From a checkpoint of a small masked image model.
Model: 2.74M parameters, 32-pixel images, arch convnext, norm layernorm, activation swiglu, patch size [2, 2], depths [2, 4, 2], widths [64, 128, 256].
Training: soap at rate 0.0031, 19800 steps, batches of 384.
Rows from block 5, named by matrix and row number. Rows with one number belong to one neuron. Each number is 128 + 24 x the weight over its row's rms, rounded and kept within 0 to 255. All counts start at 0. After the name is the row's rms in percent of the matrix's.
# gate: MLP gate (model.blocks.5.mlp.gate.weight, 512x128), inputs 64-127
# fc1: MLP up (model.blocks.5.mlp.fc1.weight, 512x128), inputs 64-127
# fc2: MLP down (model.blocks.5.mlp.fc2.weight, 128x512, transposed), outputs 64-127
gate.144 105 [100 121 120 157 156 106 128 125 130 103 142 118 105 135 163 100 137 165 136 109 122 126 173 145 116 118 140 120 102  84 121 157 130 130 146  67 135 108 133 170 165  86 100 117 135 170 135  87 147 121 140  64 140  79  98  78 101 111 117 106 107 132  92 130]
gate.145 092 [114 103 169 126 108 125 149 121 119 150 108 148 141 106 144  96  85 108 165 153 152 125 166 141 154 150 125 107 146 102 116  90  97  96  95 130 139 160  93 132 164 140 138 144 101 124 113 124  91 145 149 121  94 145 145 144 105 115 125 118 120 127 147 119]
gate.146 109 [137 127 122 101 138 125 129 132 111 138 117 157 151 163  99 126 189 149 152  98 138  77 154  96 133 105 104 146 116 164 135 133 134 166 151 129 141 143 127 148 147 106 114 120 165 110 102 121  81 122 132  78 142 136 147 106 100 148 121 144 167 127 167 115]
gate.147 101 [111 133 113 105  90 117 114 156  96  74 153 121 156  93 162 150 108 149 104 119 124 143 171 147 143 134 113 118 147 106 113 154 136 128 136 131 135 146 121 159 109  97 114 144 156 147 139 122 136 125 114 143  89 131 128 117 100 101  73 165 108 154 141 126]
gate.148 096 [113  85 128 149 117 111 112 164 129 129 152 120 115 191 158 117 148 147 119 137 164 140 126 131 146 127 138 117 138 125 138 146 131 183 118 128 176 151 134 127 147 155 107 154 126  93 115 146 149 133 127 117 130 169 166  89 133 145 125 133 160 161 166 139]
gate.149 101 [140 159  78 116 134 162  59 130  93 114 143 104 143 126 122 152 104 119  88 162 120 102 127 143 142  94 137 158 148 127 110 103 144  85 108 131  94 119 117 118 133 152 118 145 140 118 118 110 112 110 153 111 130  94 128 136  97 115 124  89 135 116  98 115]
gate.150 099 [123 118 130 132 111 128 109 170 164 160 143 120 130 121 100 101 132 134  99 162 164 137 155 174 117 132 144 128 136 121 130 118 136 125 102 113 105 148 144 180 159  93 104 123 124 180 135 126 175 135 128 122 144 121  95 133 148 127 135 175 165  84 110 145]
gate.151 104 [133 122 144 124 109 138 106 162 113 124 127 125 119 131 115 134 166 174 160  90  85 140 147 125  99 122 142  99 102 132 112 147 138 134  79 149 105 161 144 173 145 139 127 116 112 121 140 103 156 154 170 148 132 135 152  88 142 121 142 129 146 128 108 120]
gate.152 094 [136 121 122 150 173 163 115 140 158 160 129 119 122 124 121  62  86 148 141 133 148 145 127 104  84 120 143 147 158 148 133 123 118 125 107 128 154 155 121 108 162 126 109 125 106 163 135 155 145 164 116 107 158 145 144 106 124 146 137 118 127  98 158 136]
gate.153 113 [134 129 142 147 128 155 128 131 124 118 115 127  78 118  93 124 171 109 160  94  71  82 150 116 123 144 135 121 118 107 120  84 127 107  97 158 124 118  99 132 195 134 135 111 171  98 153 153 145 174 133 114 128 124 113 100 126 141 122  98 123 110 126 113]
gate.154 101 [136  91 129 152 158 117 106 134 130 163 146  54  95 127 125 111 123 164 103 132 119 146 133 114 116 134 132 149  89 137 173 139 104 118 107  98  98 162 115 164 124 125 127 129 150 162 116 126 128 129 177 141  92 109 118 160 138 185 115 163 189 104 136 161]
gate.190 099 [130 103 149 143 123 143  90 130 124 113 114 153 116 129 137 132 150 149  95 128  93 109 145 133  85 123  93 144 134 177 161 117 137 130 117 146 100 116  63 146 126 153 117 100 175  98 102  92 129 120 111 142 151 134 119 138 115 132 150  94  73 115 113  81]
gate.191 108 [110  86 126 135 116 127 104 138 115 119  99 113 136 112 160 159 137 116 170 136  80 142 119  82 115 154 152 141 113 136 168 128 112 149 135 164 101 107 148 152 140 181 137 127 116 138 133 164 148 139 124 172 102 109  71 109 119 124  95 132 163 152 173 164]
gate.192 101 [117 119 157 119 119 149 146 112 123 132 107 192 116 121  94 116 123 145 137 163 146 128  85 128 155 164 162 118 122 109 157  98 136 160 157 161 127  98 107 144 111 130 128 122 140 115  84 122 124 169 140 159 119 141  97 149 124 140 147 150 104 126 135 111]
gate.193 106 [ 77 168  93 138 124 151 118 158  76 146 162 127 101 113 146 132 169 102 159 125 149 155 193 118 123 133 105 119 167 156 109 108 139 112  99 144 128 115 115 125 127  85 142 110 138 149 115 168 139  82 136 142 154 128 124 115  97 105  78 142 100 149 171 141]
gate.194 091 [125 128 141 141 128 127 158 112 136 133 151 135 104 147 134 129 155 146 132 109 111 108  80 133 134 165  93 157 112 120 168 110 167 147  96 131 123  92 102 110 111 104 172 136 140 166 143 119 113  65 120 135 122  94 120 148 115 154 127 147 107 150 137 101]
fc1.144 097 [171 146 120 128 148 157 121 127 150 139 143 119 141 139 113 113 108 112 147 142 174 154 142 101 115  68 117 146 125 103 134  97 138 135 137 100 118 131 114 103 131 111 143 151 142 145 131  91 139 143 109 122 137 145 149 106 135  91 102 146 107 150 131 195]
fc1.145 101 [120 148 121  91 127 150  75 120 105 106 126 145  68 113 109 131 139 142 115 127 134 138 152 148 126  79 168 109 140 137 135 136 158 142 143 112 132 108 119 131 123 138 144 143 171 113 170 122 163 131 164 109 103 148  90 146 110 145 133 173 115  73 118  99]
fc1.146 102 [112 131 109 160 101 112  84 124 117 130 126 166 129 124  89 145 125 149 106 122 129 147 113  85 113 145 153 154 157 169 143 154 106 110 171 158 129 128 115 117 137 165  95 118  78 130 129 140 127 137 105 126 100 104 145 128 131 125 131 136 145  98 105 116]
fc1.147 097 [119 146 139  88 121 115 121 122 119 121  92 141 114 150 138 101 142  79 140 122 121 130 117 143 130 113 117 131 112 118 132 127 164 154 115 129 110 129 145 117 143 108  92  94 128 154 146 143 154 111 139 153 149 118 117 159 153 155 130 111 120 199 106 116]
fc1.148 103 [110 134 107  98 166 111 114 125 115 131  88 180 156 149  95 162 141 156 133 147 157 152 133 149 117 107 117 145 110 116 149 147 120 150 125 147 118 164 144 126 108 118 108  95 111 106  77 104 174 113 126 128 129 174 150  80 130 123 147 119  94 128 120  83]
fc1.149 104 [129 155 162 128  81 107 111 156 111 128 118 121 143 113  68 154 108 114 142 105 165 123  93 163 144 148 125 142 129  94 127 105 142 167 130 126 112 143 126 118 143 111 130 152 168 129 134  77 123 112 130 106 189 125  98 135 127 183 100  82 130 102 125 111]
fc1.150 093 [128 113 102 127 111 151 153 124 153  99 167 121  76 119 138 117 141 153  87 101 107 131  93 110 143 100  90 127 129 125  95 185 141 130 123 127 131  90 146 129 173 154 135 150 146 129 105 160 127  85 150 131  98 161 112 134 132 109 133  97 121 146 163 164]
fc1.151 093 [114  86 101  79 168 150 156 121 111  76 104 133  92 109 124 142  97 148 143 133 179 112 110 126 139 152 156  72  97 160 110 106 118 127 126 134 121 153  73 105 125  98 113 126 131 124 100 161 113 155 161 124 154  95 139 118 118 172 129  85 116 151 114 122]
fc1.152 099 [131 121 127 101 136  95 139 102 136 115 164 119 171 122 153 132  93 173 112 107 103 117 130 130 118 140 146 129 129 136 126 127 156 119  98  89 157 122  87 149 101  90 150 126 139  94 109 146 113 152 104 110 159 127  85 130 114 101 175 159 137 127 106 177]
fc1.153 094 [135 103 175 121 120 138 189 156 146  85 148 118 112 137  88  87 154 120 160  92 126 129 146 106 177 149 119 118 138 137 188 165 115 136 103 127 139 135  86 125 140 134 102 151 111 148 107 158 124 110 119 177 106 110  96 128 136 117 136 147  99 109  80 112]
fc1.154 096 [163 164 146 103 126 126 124  71 110 122 113  95  80 122 100 136  86  98 121  86 135 144 123 115  99 108 102 120 133  91 146 158 121 115  93 145 141 133 113 109 103 106 126  92 143 160 154 149 103 153 118 102 147 167 111 113  63  88 147 136 100 149 142 107]
fc1.190 110 [115 122 129 107  93 142 118 126 111 141 116 108 118 144 125  71 124 122 148  88 144 144 149 143 160 141 120 137 102  54 124  98 128 133 130  83 116 124  92 140 120 129 124 128  93 116 145  93 143  60 140 174 172 132  94 134 157 143 121 140 123  91 177 143]
fc1.191 093 [166 120  97  80 115 136 108 106 126 161 121 139 102  86 137 143 150 136 125  82  71 118  99 179 139  94 130 144 135 126 209 161 131 137 184 106 123  90 129 117 104 129 152 143 142 153 105 121 159 132 112 120 143 145 159 115 121 126 133 116 135 105 126 158]
fc1.192 095 [106 145 192 131 138 156 164 116 120 128  91 138 111 136 118 103 116 143 150 109 147  95 109 141 179 117 104  89 142 102 148 126 142 102 163 127 143 128 129 151  95 125 116 151 106  97 158 135 116  91 134 139 129 146 175 153 123 158 154 134 124 154 143 100]
fc1.193 104 [117 149 112 129 107 110 136 113 112 147 136 133 147 113 153 104 145 131  91 150 114  64 139 115 161 127 136 141 136 151 110 128 161 154 117 160 152  92 138 138 103 172 122 121 114 139 115 131 121 152 151 142 138 143 155 133  95 118 125 201 115 118  74  85]
fc1.194 100 [117 127 103 154 138 148 115 151 177  94 115 152 128 121 137 165 141 138 126 121 112 103 146 161 107  91 123 117 132 122  69 150 102 180 127 122  98 142 134 105  97 125 116 105 154 171 107 167 106 156 125 167 149 106 128 117 111 174 174 146 113  74 183 149]
fc2.144 105 [ 87 102 154 122 141 109 129 153 103 148 144 134 154 130 154 156 117 150 106 172  98 122 118 105 111 138 161  80 116 168 135 131 119 162 135 138 107  78  87 134 159 123 118  91 148  95 160 144  85 104 156  81 162 170 160 141 173 138 126  82 137 147 139 153]
fc2.145 104 [123 137 126 133 138 157 160  88 149 118 131  97 160 129 146 145 148 140 179 130 191 120 100 131 187 112 116 133 143 120 131 140 141 122 113 151 129 124 113  85  90 154 120 138 115 149 141  98  95 107 130 119  95 167 114 171  94 123 120 128 148 107 110 150]
fc2.146 103 [ 96 144 160  84  93 130 142 112 154  87 135 140 129 149 144 112 144 129 137  90 124 153 133  66  91 120  89 141 162 115 126 126 104 116 146 143 118 102 124 115 145 143 103 170 114 133 138 140 106 148 149 133 147 153 129 156 182 141 127 124  93 137 102 175]
fc2.147 094 [145  94 117 135  79 113 121  94 142 102 151 115 116 119 126 144 177 119 103 113 138 137 136 174 111 146 129 112 143 110 134 131 160 153 137 105 147 134 117 125 112  99 126 166 113 191 127 149 123 145 153 111 156 180 135  98 139 120 119 106 103 143 123 120]
fc2.148 101 [111 156 132 164 119 109 114  81 103 123 177 135 123 100 137 124 105 158 105 125 143 152 183 115 123 109 127 109 150 151 167 109 115 161 132 113 170 145 151 119 137 112  99 169 117 115 150  93 145 134 118 110 121 110 140  99 111 106 127 121  61 149 117 131]
fc2.149 107 [143 152 121  94 145 105 136 153 147 150 154 105 170 115 155 115 154  78 125 104 135 123 138 104 107 114 138 103 105 126 139  71 163 143 135 116 161 136 126 119 122  71 145 151 166 127 121 132 159 115 134 117 131 125 155 142  94  95 132 116 162 115 149 149]
fc2.150 094 [126 161 114 135 136 110 150 152 110  93  85 142  97 149 132 105  69 120 157 125 121 129 113 112 149  99 134 158 147 135 135 158 133 142 154 132 149  79 142 116 167 102 182 142 141 136 101  90 138 148 122  87 169 133 113  69 149 105 104 117 126 136  68 144]
fc2.151 099 [149 112 121 140 133  93 119 112 142 128 137  98 112 157  79 138 129 134 147 114  92 135 127 155 138 116 139 157 133 112 155 150  99 130 117 125 135 167 151 105  87 120  80 142 157 150 143 121 114 201 101 138 135 127  79 141 129 132 132 122 156 113 156 105]
fc2.152 103 [136 141 117 122 112 137  94 110 117 120 121 174 141 108 103 136 151 119 179 175  75 153 124 176 125 152 144  77 134 121 170 126 160 149 149 135 121 115  99 127  96  76 121 157 102 124 117 134 132 127 106 123 146 139 141 148 126 175 103 137 106 150 154 104]
fc2.153 095 [149 147 100 124 132 176 115 127  83 133 127  85 123  87  80 128 124  91 110 102 144 110 134 136 140 122 108 109 113 133 164 155 151 139 114 183 109 152 183 155 114 145 114 109 145  80 133 123 129 146  90 137 136 121 133 156 114 137 147 126 148  91 169 109]
fc2.154 096 [137 103 165 121 132 143 127  94 170  97 157 131 120 121 142 128 138 100 105 114 149 139 172 112 111 102 141 125 157 135 145 152 169 126 165 112 128 157  94 109 119 101 120 107 119 101 160 112  98  95 142 101 161 119 132  98 101 113  78  83 109 132 125 132]
fc2.190 096 [138 159 154 171 109 140 139 133 129 141 162 142  79  86 165 139 130 159  97 143 153 113 143 105 121 119 109  84 182 132 137 105 178 100 126 145 100 169 171 120 149 124 101 178 134 101 133 128 109 150 157 166 129 142 161 141 145 158 169 143 142 140 140 135]
fc2.191 109 [127 158 105 101 114 141 146 126 102 161 154 131 178 115 166 171 125 138 139 125 123 141 126 141 165 124 169 134 120 157 116  77 175 122  71 104 161 173 140 143 116 129 136 125 164 125 135 114 154 119 109 113 117 161 116 119 162 140 131  56 102 126 106 134]
fc2.192 097 [147 122 143 123  96 135 205  85 137 163 157 146 121 186 111 114 140 150 107 103 117 109 126 103 184 167 110 138 154 110 127 165 105  83 138  96 111 147 148 119 109 145 141 158 153 110 111 128 155 168 123  85 110 111 137  97 127 122 162 134 160 128 113 122]
fc2.193 094 [134 168 114 145 102  88 110 146 142 150 150  98 108 115 140 115 131  97 140 115 139 116 139  94 103 156  81 102 152 142  99 133  58 111 159 158 125 102 110  95 103 126 145 147 104 127 130 125 145 151 106 121 193 148 120  79 122 163 131 162 135 104 104 110]
fc2.194 100 [145 100 140 140  89 114 121 117 134 125 109 113 143 156 139 137  90 120 118 117 162 168 136 125 197 175 165 147 166 121 100 110 138 152 159 135 139 132 122  75 104 147 133  89 142 119 161 131 157 129 152 161 132  97 113 117 136 113 118 142 122 125 128 135]