Rows from block 3, named by matrix and row number. Each number is 128 + 24 x the weight over its row's rms, rounded and kept within 0 to 255. All counts start at 0. After the name is the row's rms in percent of the matrix's.
# f: depthwise 7x7 conv (model.blocks.3.mixer.f.weight, 128x1x7x7, trained with AdamW), a 7x7 kernel
f.46 115 [123 144 130 154 124 138 113 134 124 138 131 132 133 145 162 156 112 124 133 164 142 186 184 151 164 176 187 171 150 154 154 130 140 160 162 134 123 143 124 151 115 126 120 122 127 166 131 129 125]
f.47 103 [150 148 105  93 169  89 128 113 110  70  74 131 145 120 138 154  72  67 138 130 124 167 130 105  94 130 105 142 124 129 145 153 118 113 118 132 121 142 127 145 142 113 117 149 120 136 127 127 150]
f.48 089 [ 95 138 119 137 150  93 114 120  94 156  98 145 133 103 175 124 196 120 165 120 112 134 165 180 139 118  98  92 151 131 162 114 127 135 140 111 138 119 105 111 118 160 110 138 136 100 134 117 124]
f.49 090 [134 105 122 136 135 169 120  99 171 121 116 102  92 121 129 155 140  98 123 132 151 148 188 154  58  96 157 164 134 127 160 112 158 149 108 135 106 134 104 134 143 136 126 131 132 111 148 117 106]
f.50 095 [117 118 129 131 168 126 126 153 131 118  92 146 131 128  78 135 129  84  94 156 138 143 176 120  83 113 151 125 139 138 107 135 157 137  92 156  89 190 136 107 153 135 110 104 103 126 114 121 125]
f.51 110 [124 126 133  90 126 125 199 129 134 167 110 130 114 104 111 109 117 151 144 127 109  83 132 138 146 125 142 117 118  98 185 178 107 156 148 121  86 119 120 117 165 139 128 104 110 124 158 126 148]
f.52 098 [156 147 130 164 137 128  93 118 126 152 116 125 114 128 125  94 117 129 152 142 134 142 111  58 125 120  96 153 142 120 175  87 137 131 134 180 156 114  98  90 125 150 167 126 108 147 155 129 149]
f.53 114 [128 108 149  60 129  94 177 127 128 123 120 121 128 154 141 135 137 176 147 141 106  94 103 115 138  83  83 102 139  98 103 124 105 129 124 122 133 157 129 108 140 110 123 130 102  99  83 150 135]
f.54 083 [151 145 110 115 107 118 112 139 124 143 121 133 123 153 107  93  92 128 150 143 141 168 166 188 163 102 138 120 105 130 174 140 144 135 150 173 143 129 115 121  85 151  98 141 113 154 149 167 123]
f.55 085 [131 125 113 145 137 116 132 139  99 146 125  80  88 155 112 141 134 129 193 114 129 174 155 148 135 173 144 154 155 139 166 157 116 134 122  92 136 126 137  88 136 138 142 110  99 170 116 107 123]
f.56 098 [130 128 118 116 106 104 159 129 134 138 144 140 140 124 119 171 164 155 108 150 112 168 126 152 130 136 131  93  95 136  97  80 103 105 124 118 106 114  90 180 127 105 133 111 147  68 128 131 166]
f.57 081 [159 128  94 127  90 159 120 105 117 132 107 151  99 138  98 111  84 156 116 119 139 121  90 105  98 141 133 121  74  82 126 142 125 114 134 166  92 140 115 115 133 101  88 152 139  92 132 133 154]
f.58 106 [103 113 159 122 155 130  86 133 140 156 116 138 145 115  96 172  90 166 148 137 120 116  98 180 122  92  96 137 146 124 110  57 110 150 121 111 134 121 110 137 135 103 132 154 112 117 133 147 134]
f.59 087 [152 143 160 111 135 141 121 117  99 125 119 119 101 153 111 167  71 155 144 114 152 141 119 109 131 150 113 121 137 116 100 162 106 170 124  99 143 113 143 151  87 154 151 133 167 160 142 138  74]
f.60 109 [100 112 113 110 117 133 111 114 122 108 107 122 109 133 112  97 129  83 120 101 103  93  78  95 188  80  96  98  89 119 115 100 135 107 102 119 119 141 119 107 106 123 116  93 120 109 111 127 116]
f.61 119 [152 127 134 139 144 108 141 125 131 166  80 119 146 144 122 141  99 108 113 153 125 188 167 166 121 155 158 175 129 132  97  75 128 138 174 123 165 133 138 135 141  99 142 138 115 131 130 118 144]
f.62 077 [115 124 124 120 145 125 121 122 162 128 118  84 105 124 160 159 113 135  79  81 118 125 159 132 156 161 178 172 116 125 164 131 116 126 121 123 102 125  90  92 128 117 148 135 115 113 158 167 163]
f.63 111 [148  96 142 124 134 123 117 118 145 156 153 134 139 138 138  94 128  54 111 126 130 151 109  87  33 105 114 150 129  98 154  99 131 121 107 122 127 147 109 125 123 133 128 145 137 137 143 125 137]
f.64 087 [152 113 111 136 144 112 148 165 115 140 137 150 114 122 107 142 138 112 123 138 100 144  46 143 170 138  87 146 129 110 112 184 121 122  94 113 179 132 113 154 113 136 124 121 118 140 158 108 118]
f.65 104 [143 115 138 127 136 175 181 144 134 154 159 154 100  89 120 148 158 120 115 107  64 105 172 141 121 115 114 131 146 118 109  88 120 135 109 120 160 140 173 131 159 118 116 112 109 104 128 122 121]
f.66 097 [ 85 121 125 159 122 136 113 117 145  96 149  97 142 133 137 157 135 156 103 128 155 143 137 149 137 153  89 112 120 108 108 126 157  89 167 123 131 156 170 154 142  90 167 109 162 121 102 126 176]
f.67 105 [149 135  95 152 110 111 137 108 105 146 131 128 118 126 133 131 118 103 127 130 129 143 118  77  25  93 126 119 104  93 131 119 107 113 139 132 171 109  85 114 106 123 115 124 131 119 150 127 139]
f.68 084 [156 119 136 131 150 115  97 109 109 109 142  66 145 130 139 140  93 140 113 150 119 108  74 146 135 145 168 103 123 167 148 162 133 121  88 120  92 140 132 130 158 115  95 142 146 175 115 129 138]
f.69 093 [113 117 129 159 150 141  97 148 105 144 182 164 146  96  92 112 127 180  86 123  99 121 142 136 119 124 174 124 145 122 125 128 117 126  99 132 101 101 184 145 107 131 126 140  99 156 140 142 109]
f.70 115 [ 79 111 116 112 101 109 105 103  99 130  93 136 111  85 100 136 128 116 154 119 102 130  87 147 145 127  92 127  84  85 128 117 124 126  86 104 112 138 112 121 116  88 101 124 121  86 118 127  94]
f.71 098 [141 115 117 135 125 126 107 136 102 112 145 123 134 160 174 140 116 105 118 161 171 167 126  92 111 121 117 182 164 154 110 123 143 130 117 127 160 138  62 134 105 142  81 103 137 116 148 109 120]
f.72 107 [128 113 128  97 143 111 128 129 142 107  82 149 154 115 104 100 116 104 112 115 114  78 102  90 115  89  74  60  83 102 129 117 141 115 117 139 130 112 128 127 131 111 101 147 129 103 112 133 131]
f.73 085 [132 123 153 120 139 121 142 133 125 135 159  82  98 120  99  84 128 138 106 121 120  86 133  72 104 180 101  98  95 127 110 158 109 169 111 134 151  90 103 137  95 149 128 125 116 136 112 133 113]
f.74 122 [118 134 130  98 124 133 126 129 123 117  85 110 134 124 112 128 115  71 120 108 118  96  88  75  87  83 101 116 121 137 121  50 124 122 124 142 122 130  95 108 128 128 111 113 118  85 128 120 114]
f.75 147 [131 130 123 141 127 130 127 130 124 136 136 125 127 128 123 133 142 187 137 129 129 141 116 176 255 146 131 139 128 139 135 141 136 132 122 129 127 123 134 127 125 134 127 128 137 138 135 122 132]
f.76 088 [120 118 138 147 184 108 144 141 128 114 105  92 131 128 118 119 192  86 130  99 106 106 141 104 123 109 123 157 165 137 138 144 136 106 143 148  99 104 143 184  96 136 130 162  93 119 127 149 130]
f.77 120 [150 124 127  91 143 146 135 129 148 114  99 153 131 119 119 122 146 101 129 122 137  64  62 132 168 110  75  57 136 121 114 112 122 131 120 145 132 116 106 141 123 136 149 137 126  97 128 137 155]
f.78 107 [122 121 145 112 131 130 138 136 141 110 114 136 124 129 139 133 153 143 116 143 134  97  44  72  72  83  84  93 145 132 147 171 166 129 132 128 142 100 122 134 130 116 124 136 121 126 130 146 114]
f.79 121 [131 100 153 126 152 107 127 142 125 122 166 122 116 132 110 139 134 172 150 110 134 212 146 109 134 170 168 166 118 134 148 145  82 143 134 142  85 125 160 127 122 141 126 120 159 135 116 114 138]
f.80 080 [154 143 115  98 106 149 116 147 142 143 105 118 127 103 142 130 107  95 132 135 185 135  78  83  74 122 133 117 135 147 112 148 129 116 132 165 109 113 108 149 147 154 126 135 187  93 131 108 142]
f.81 101 [150 142 118  66 115 139 163 119 165 125 109  97 117 141 151 139 142  90 144 145 113 148  97 133 146 196 132  99 119 132 120 170  85 110 104 119 131 123  97 134 144 140 130 109 147 103 101 145 115]
f.82 092 [156 107 153 125 142 116 128 113 106 148 155 149 134 109 142 150 170 111 117 122 124 142 133 126 112 152 126 134 141 138 140 181 172 177 123 112  70 182 151 119 139 148 141 123 163 176 141 121 115]
f.83 094 [ 94 142 150 165  99 129 113 138 125 135 136 153 124 100 121  81 148 168 153 139 106 143 103  98  98 145 108 163 144 159 123 155 148 130  82 115 132 131 160 104  99 161 152 108 120 160 148  91 147]
f.84 097 [142 110 124 132 118 165 103 120 119 149 177 135 145 115 146 124 116 110 141 112 175 109 181 166 154 144 139 156 141 137  93  89 138 146  95 118 124 152 131 178  96  95 163 117 125 102 125 117 119]
f.85 082 [129 149 112 179 127 150 112 129  97 139 140 110 118 155 144 137 111 174 143 139  99 136 141 124 178 164  95 146 170  73 128 163 128 125 154 103 150 158 160 119 138 109 135 128 142 120 111 166 118]
f.86 091 [123 105 114 169 144 122 129 113 137 139  63 153 132 140 151 147 122 127  93 141  96 133 117 111 164  99 159 131 121 114 151  78 170 116 125 161 106 150 147 112 179 140 132  91 141 100 118 141 123]
f.87 105 [131 139 114 123 128 119 159 134 115 140 126 135 127 116 144 135 161 214 146 150 134  93 170 136 216 143 123 107 130 105 156 143 130 156 134 151 137 132 138 152 125 113 123 110 145 117 110 141 125]
f.88 075 [131 165 164 106 137 151 107 190 138 135 100 124 152 141 144 128 144 125 128 154  91 155 142 136 135 158 149 161 141 171 118 108  95 148 134 135 143 157 162 164 117 153  90 137 150 167 130 111 144]
f.89 103 [142 111 134 146  97 165 119 107 121  96 101 127  98 127 127 115 129  77 105 112 110 149 163 176 148 133 149 158 131 145 123 172 124 110 158 138 119 161 164 111 139 116 138  87 164 130 142 123 175]
f.90 106 [163 145 141 158 111 138 136 113 128 117 155 137 141 120 132 132 143 161  93 145 172 133 134 143 197  82 127  81 138  93 111 167 115 136 129 178 131 162 166 134 140 138 101 131 130 120 130 123 140]
f.91 090 [ 90 144 142 190 118 157 140 149 126 143 155 134  95 129 157 141 159 146  80 100 126 131 141 119 151 121 117 129 167 113 134 136 134 112  97 114 146 171 156 109  89 124 144 157 148 157  83 135 126]
f.92 084 [124  99 141 144 131 117 130 122 159 119 118 160  87 133 139 141  93 116 139 150 124  85 131  97 181 191 151 142  87 166 110 141 131 142 115 155  95 136 110 135 122 109 118 137 135 138 110 169  92]
f.93 104 [140 111 119 111 104 136 164 128 113 139  73 125 125 112 115 137 132  64 126 138 116 133 120 108 111  88 131 110 110 143  97  54 114 150 129 161 116 116 102 116 117 129 129 146 123  69 129 147 148]
f.94 096 [113 125 136 145 139 135 113 120 126 153 135 118 150 127 122 156 151 178 142 135 105 105 121  75  68  78  96 114 146 122 104  56 102 137 157 130 128 134  87 152 136 118 135 120 131 123 129 146 120]
f.95 132 [125 126 126 117 137 116 131 132 105 144 117 128 142 105 124 143 107  49  97 128 147 190 173 105 128 136 175 182 129 134 102  82  94 118 129 123 115 150 100 147 134 122 129 128 119 124 124 119 130]
f.96 095 [133 176 177  99 114 114 128 114 149 147 140 134 154 125 110 108 132 113 186 117 127 161 102  93  96 197 117 133  77 138 126 106 150 132 131 137 129 104 120  97 146 113 149 142 133 131 117 123 108]
f.97 071 [147 117  85 164 169 130 111 122 130 131 136  94 137 131 168 138 150  76 126 156 167 167 120 146  99 167 106 137 145 121 135 134 153 156 108 119 145  76 174 120 125 143 138 129 136 154 138 126 103]
f.98 122 [120 136 118 129 129 131 131 126 117 138 126 143 106 130 124 123 120 117 104 131 117  43  87  65 134  71  69  60 119 126 126 145 118 136 114 113 120 134 137 120 131 117 132 137 117 112 138 128 130]
f.99 120 [119 128 119 155 123 122 130 133 133 118 141 126 135 120 119 130 150 172 129 132 123 170 120 200 203 158 175 140 123 120 134 200 145 119 124 118 139 130 160 121 122 128 127 138 101 149 121 128 120]
f.100 084 [140  85 132 116 119 127 137 129 154  99 132 143 111 109 129 126 115 102  94  96 147 191 115 154 171 154 154 156 168 115  85 179 134 110 134  99  90 121 141 129 150 122 130 112 153 120 130 104 123]
f.101 116 [157 122 139 143 127 125 136 110 129 122 118 121 144 112 103 105 131  72 161 115 179 157  67 155  54 107 110 138 158 101 138  90 128 126 135  96 137 156 145 132 123 127 133 130 124 144 144 117 118]
f.102 081 [144 131 152 131 122 156 118 108 134 131 116 149 108 150 159 153 151 130 123 106 155  92  83  89 150 131 106 127 134  93 181 190 140 119 132 136 135 116 166  95 170  99 139 159 108 141 131 119 130]
f.103 126 [111 127 150 137 139 133 123 146 113 121 143 121 132 128 135 134 170 173 188 132 131 147 141 200 206 167 164 130 130 150 138 163 145 120 152 116 121 135 137 147 125 128 138 124 139 137 121 144 119]
f.104 120 [111 138 141 142 139 138 137 154 138 144 151 151 141 136 153 165 135 158 137 138 160 190 146 168 100 140 189 167 128 166 138 166 130 158 139 143 135 147 166 148 134 146 139 118 149 143 152 109 133]
f.105 142 [141 132 111 141 128 129 123 111 124 125 117 137 128 132 150 127  95  65  87 133 125 102 114  58  76  75  89 119 120 109 109  69  96 121 127 120 121 122 142 100 130 126 124 143 128 127 128 135 126]
f.106 082 [131 138 133 150 121 137 115 134 105 143 135 142 117 159 115 156 126 180 114 135 141 143 168 176 221 157 100 139 142 134 116 144 157 159 119 151 134 145 127 103 142 141 137  93 124 153 116 129 131]
f.107 103 [124 120  89 144 102 128  90 127 125 116 111  95 147 137 146 101 111 124 123 124 116 108 113 142  70  90  92  97 136 123 144 160  74 105  98 158 112 124  86 148 128 111 119 147 149 118 107  85 116]
f.108 079 [156  96 132 142 105 150 165 153 140 115 115 155 110 117 152 142 125 109 160 155 112  93 146 152 128 109 119  93 114 159 181 147 151 119 118 115 126 142 118 182 141 139 153 161 142  77 145  94 135]
f.109 092 [119 150 128 133 144 132 140 142 115 142 132  72 114 116 147  91 131 181 127 117 164 170 150 150 184 161 174 167 108 143 154 168 125 120 112 108 117 102 158 114 121 121 130 138 144 112 117 139 116]
f.110 131 [134 107 138 144 131 128 117 134 122 152 133 137 121 141 128 121 159 187 131 132 128 126 144 163 222 159 120 125 121 130 157 212 151 130 140 134 131 117 158 123 114 124 126 134 116 144 125 128 142]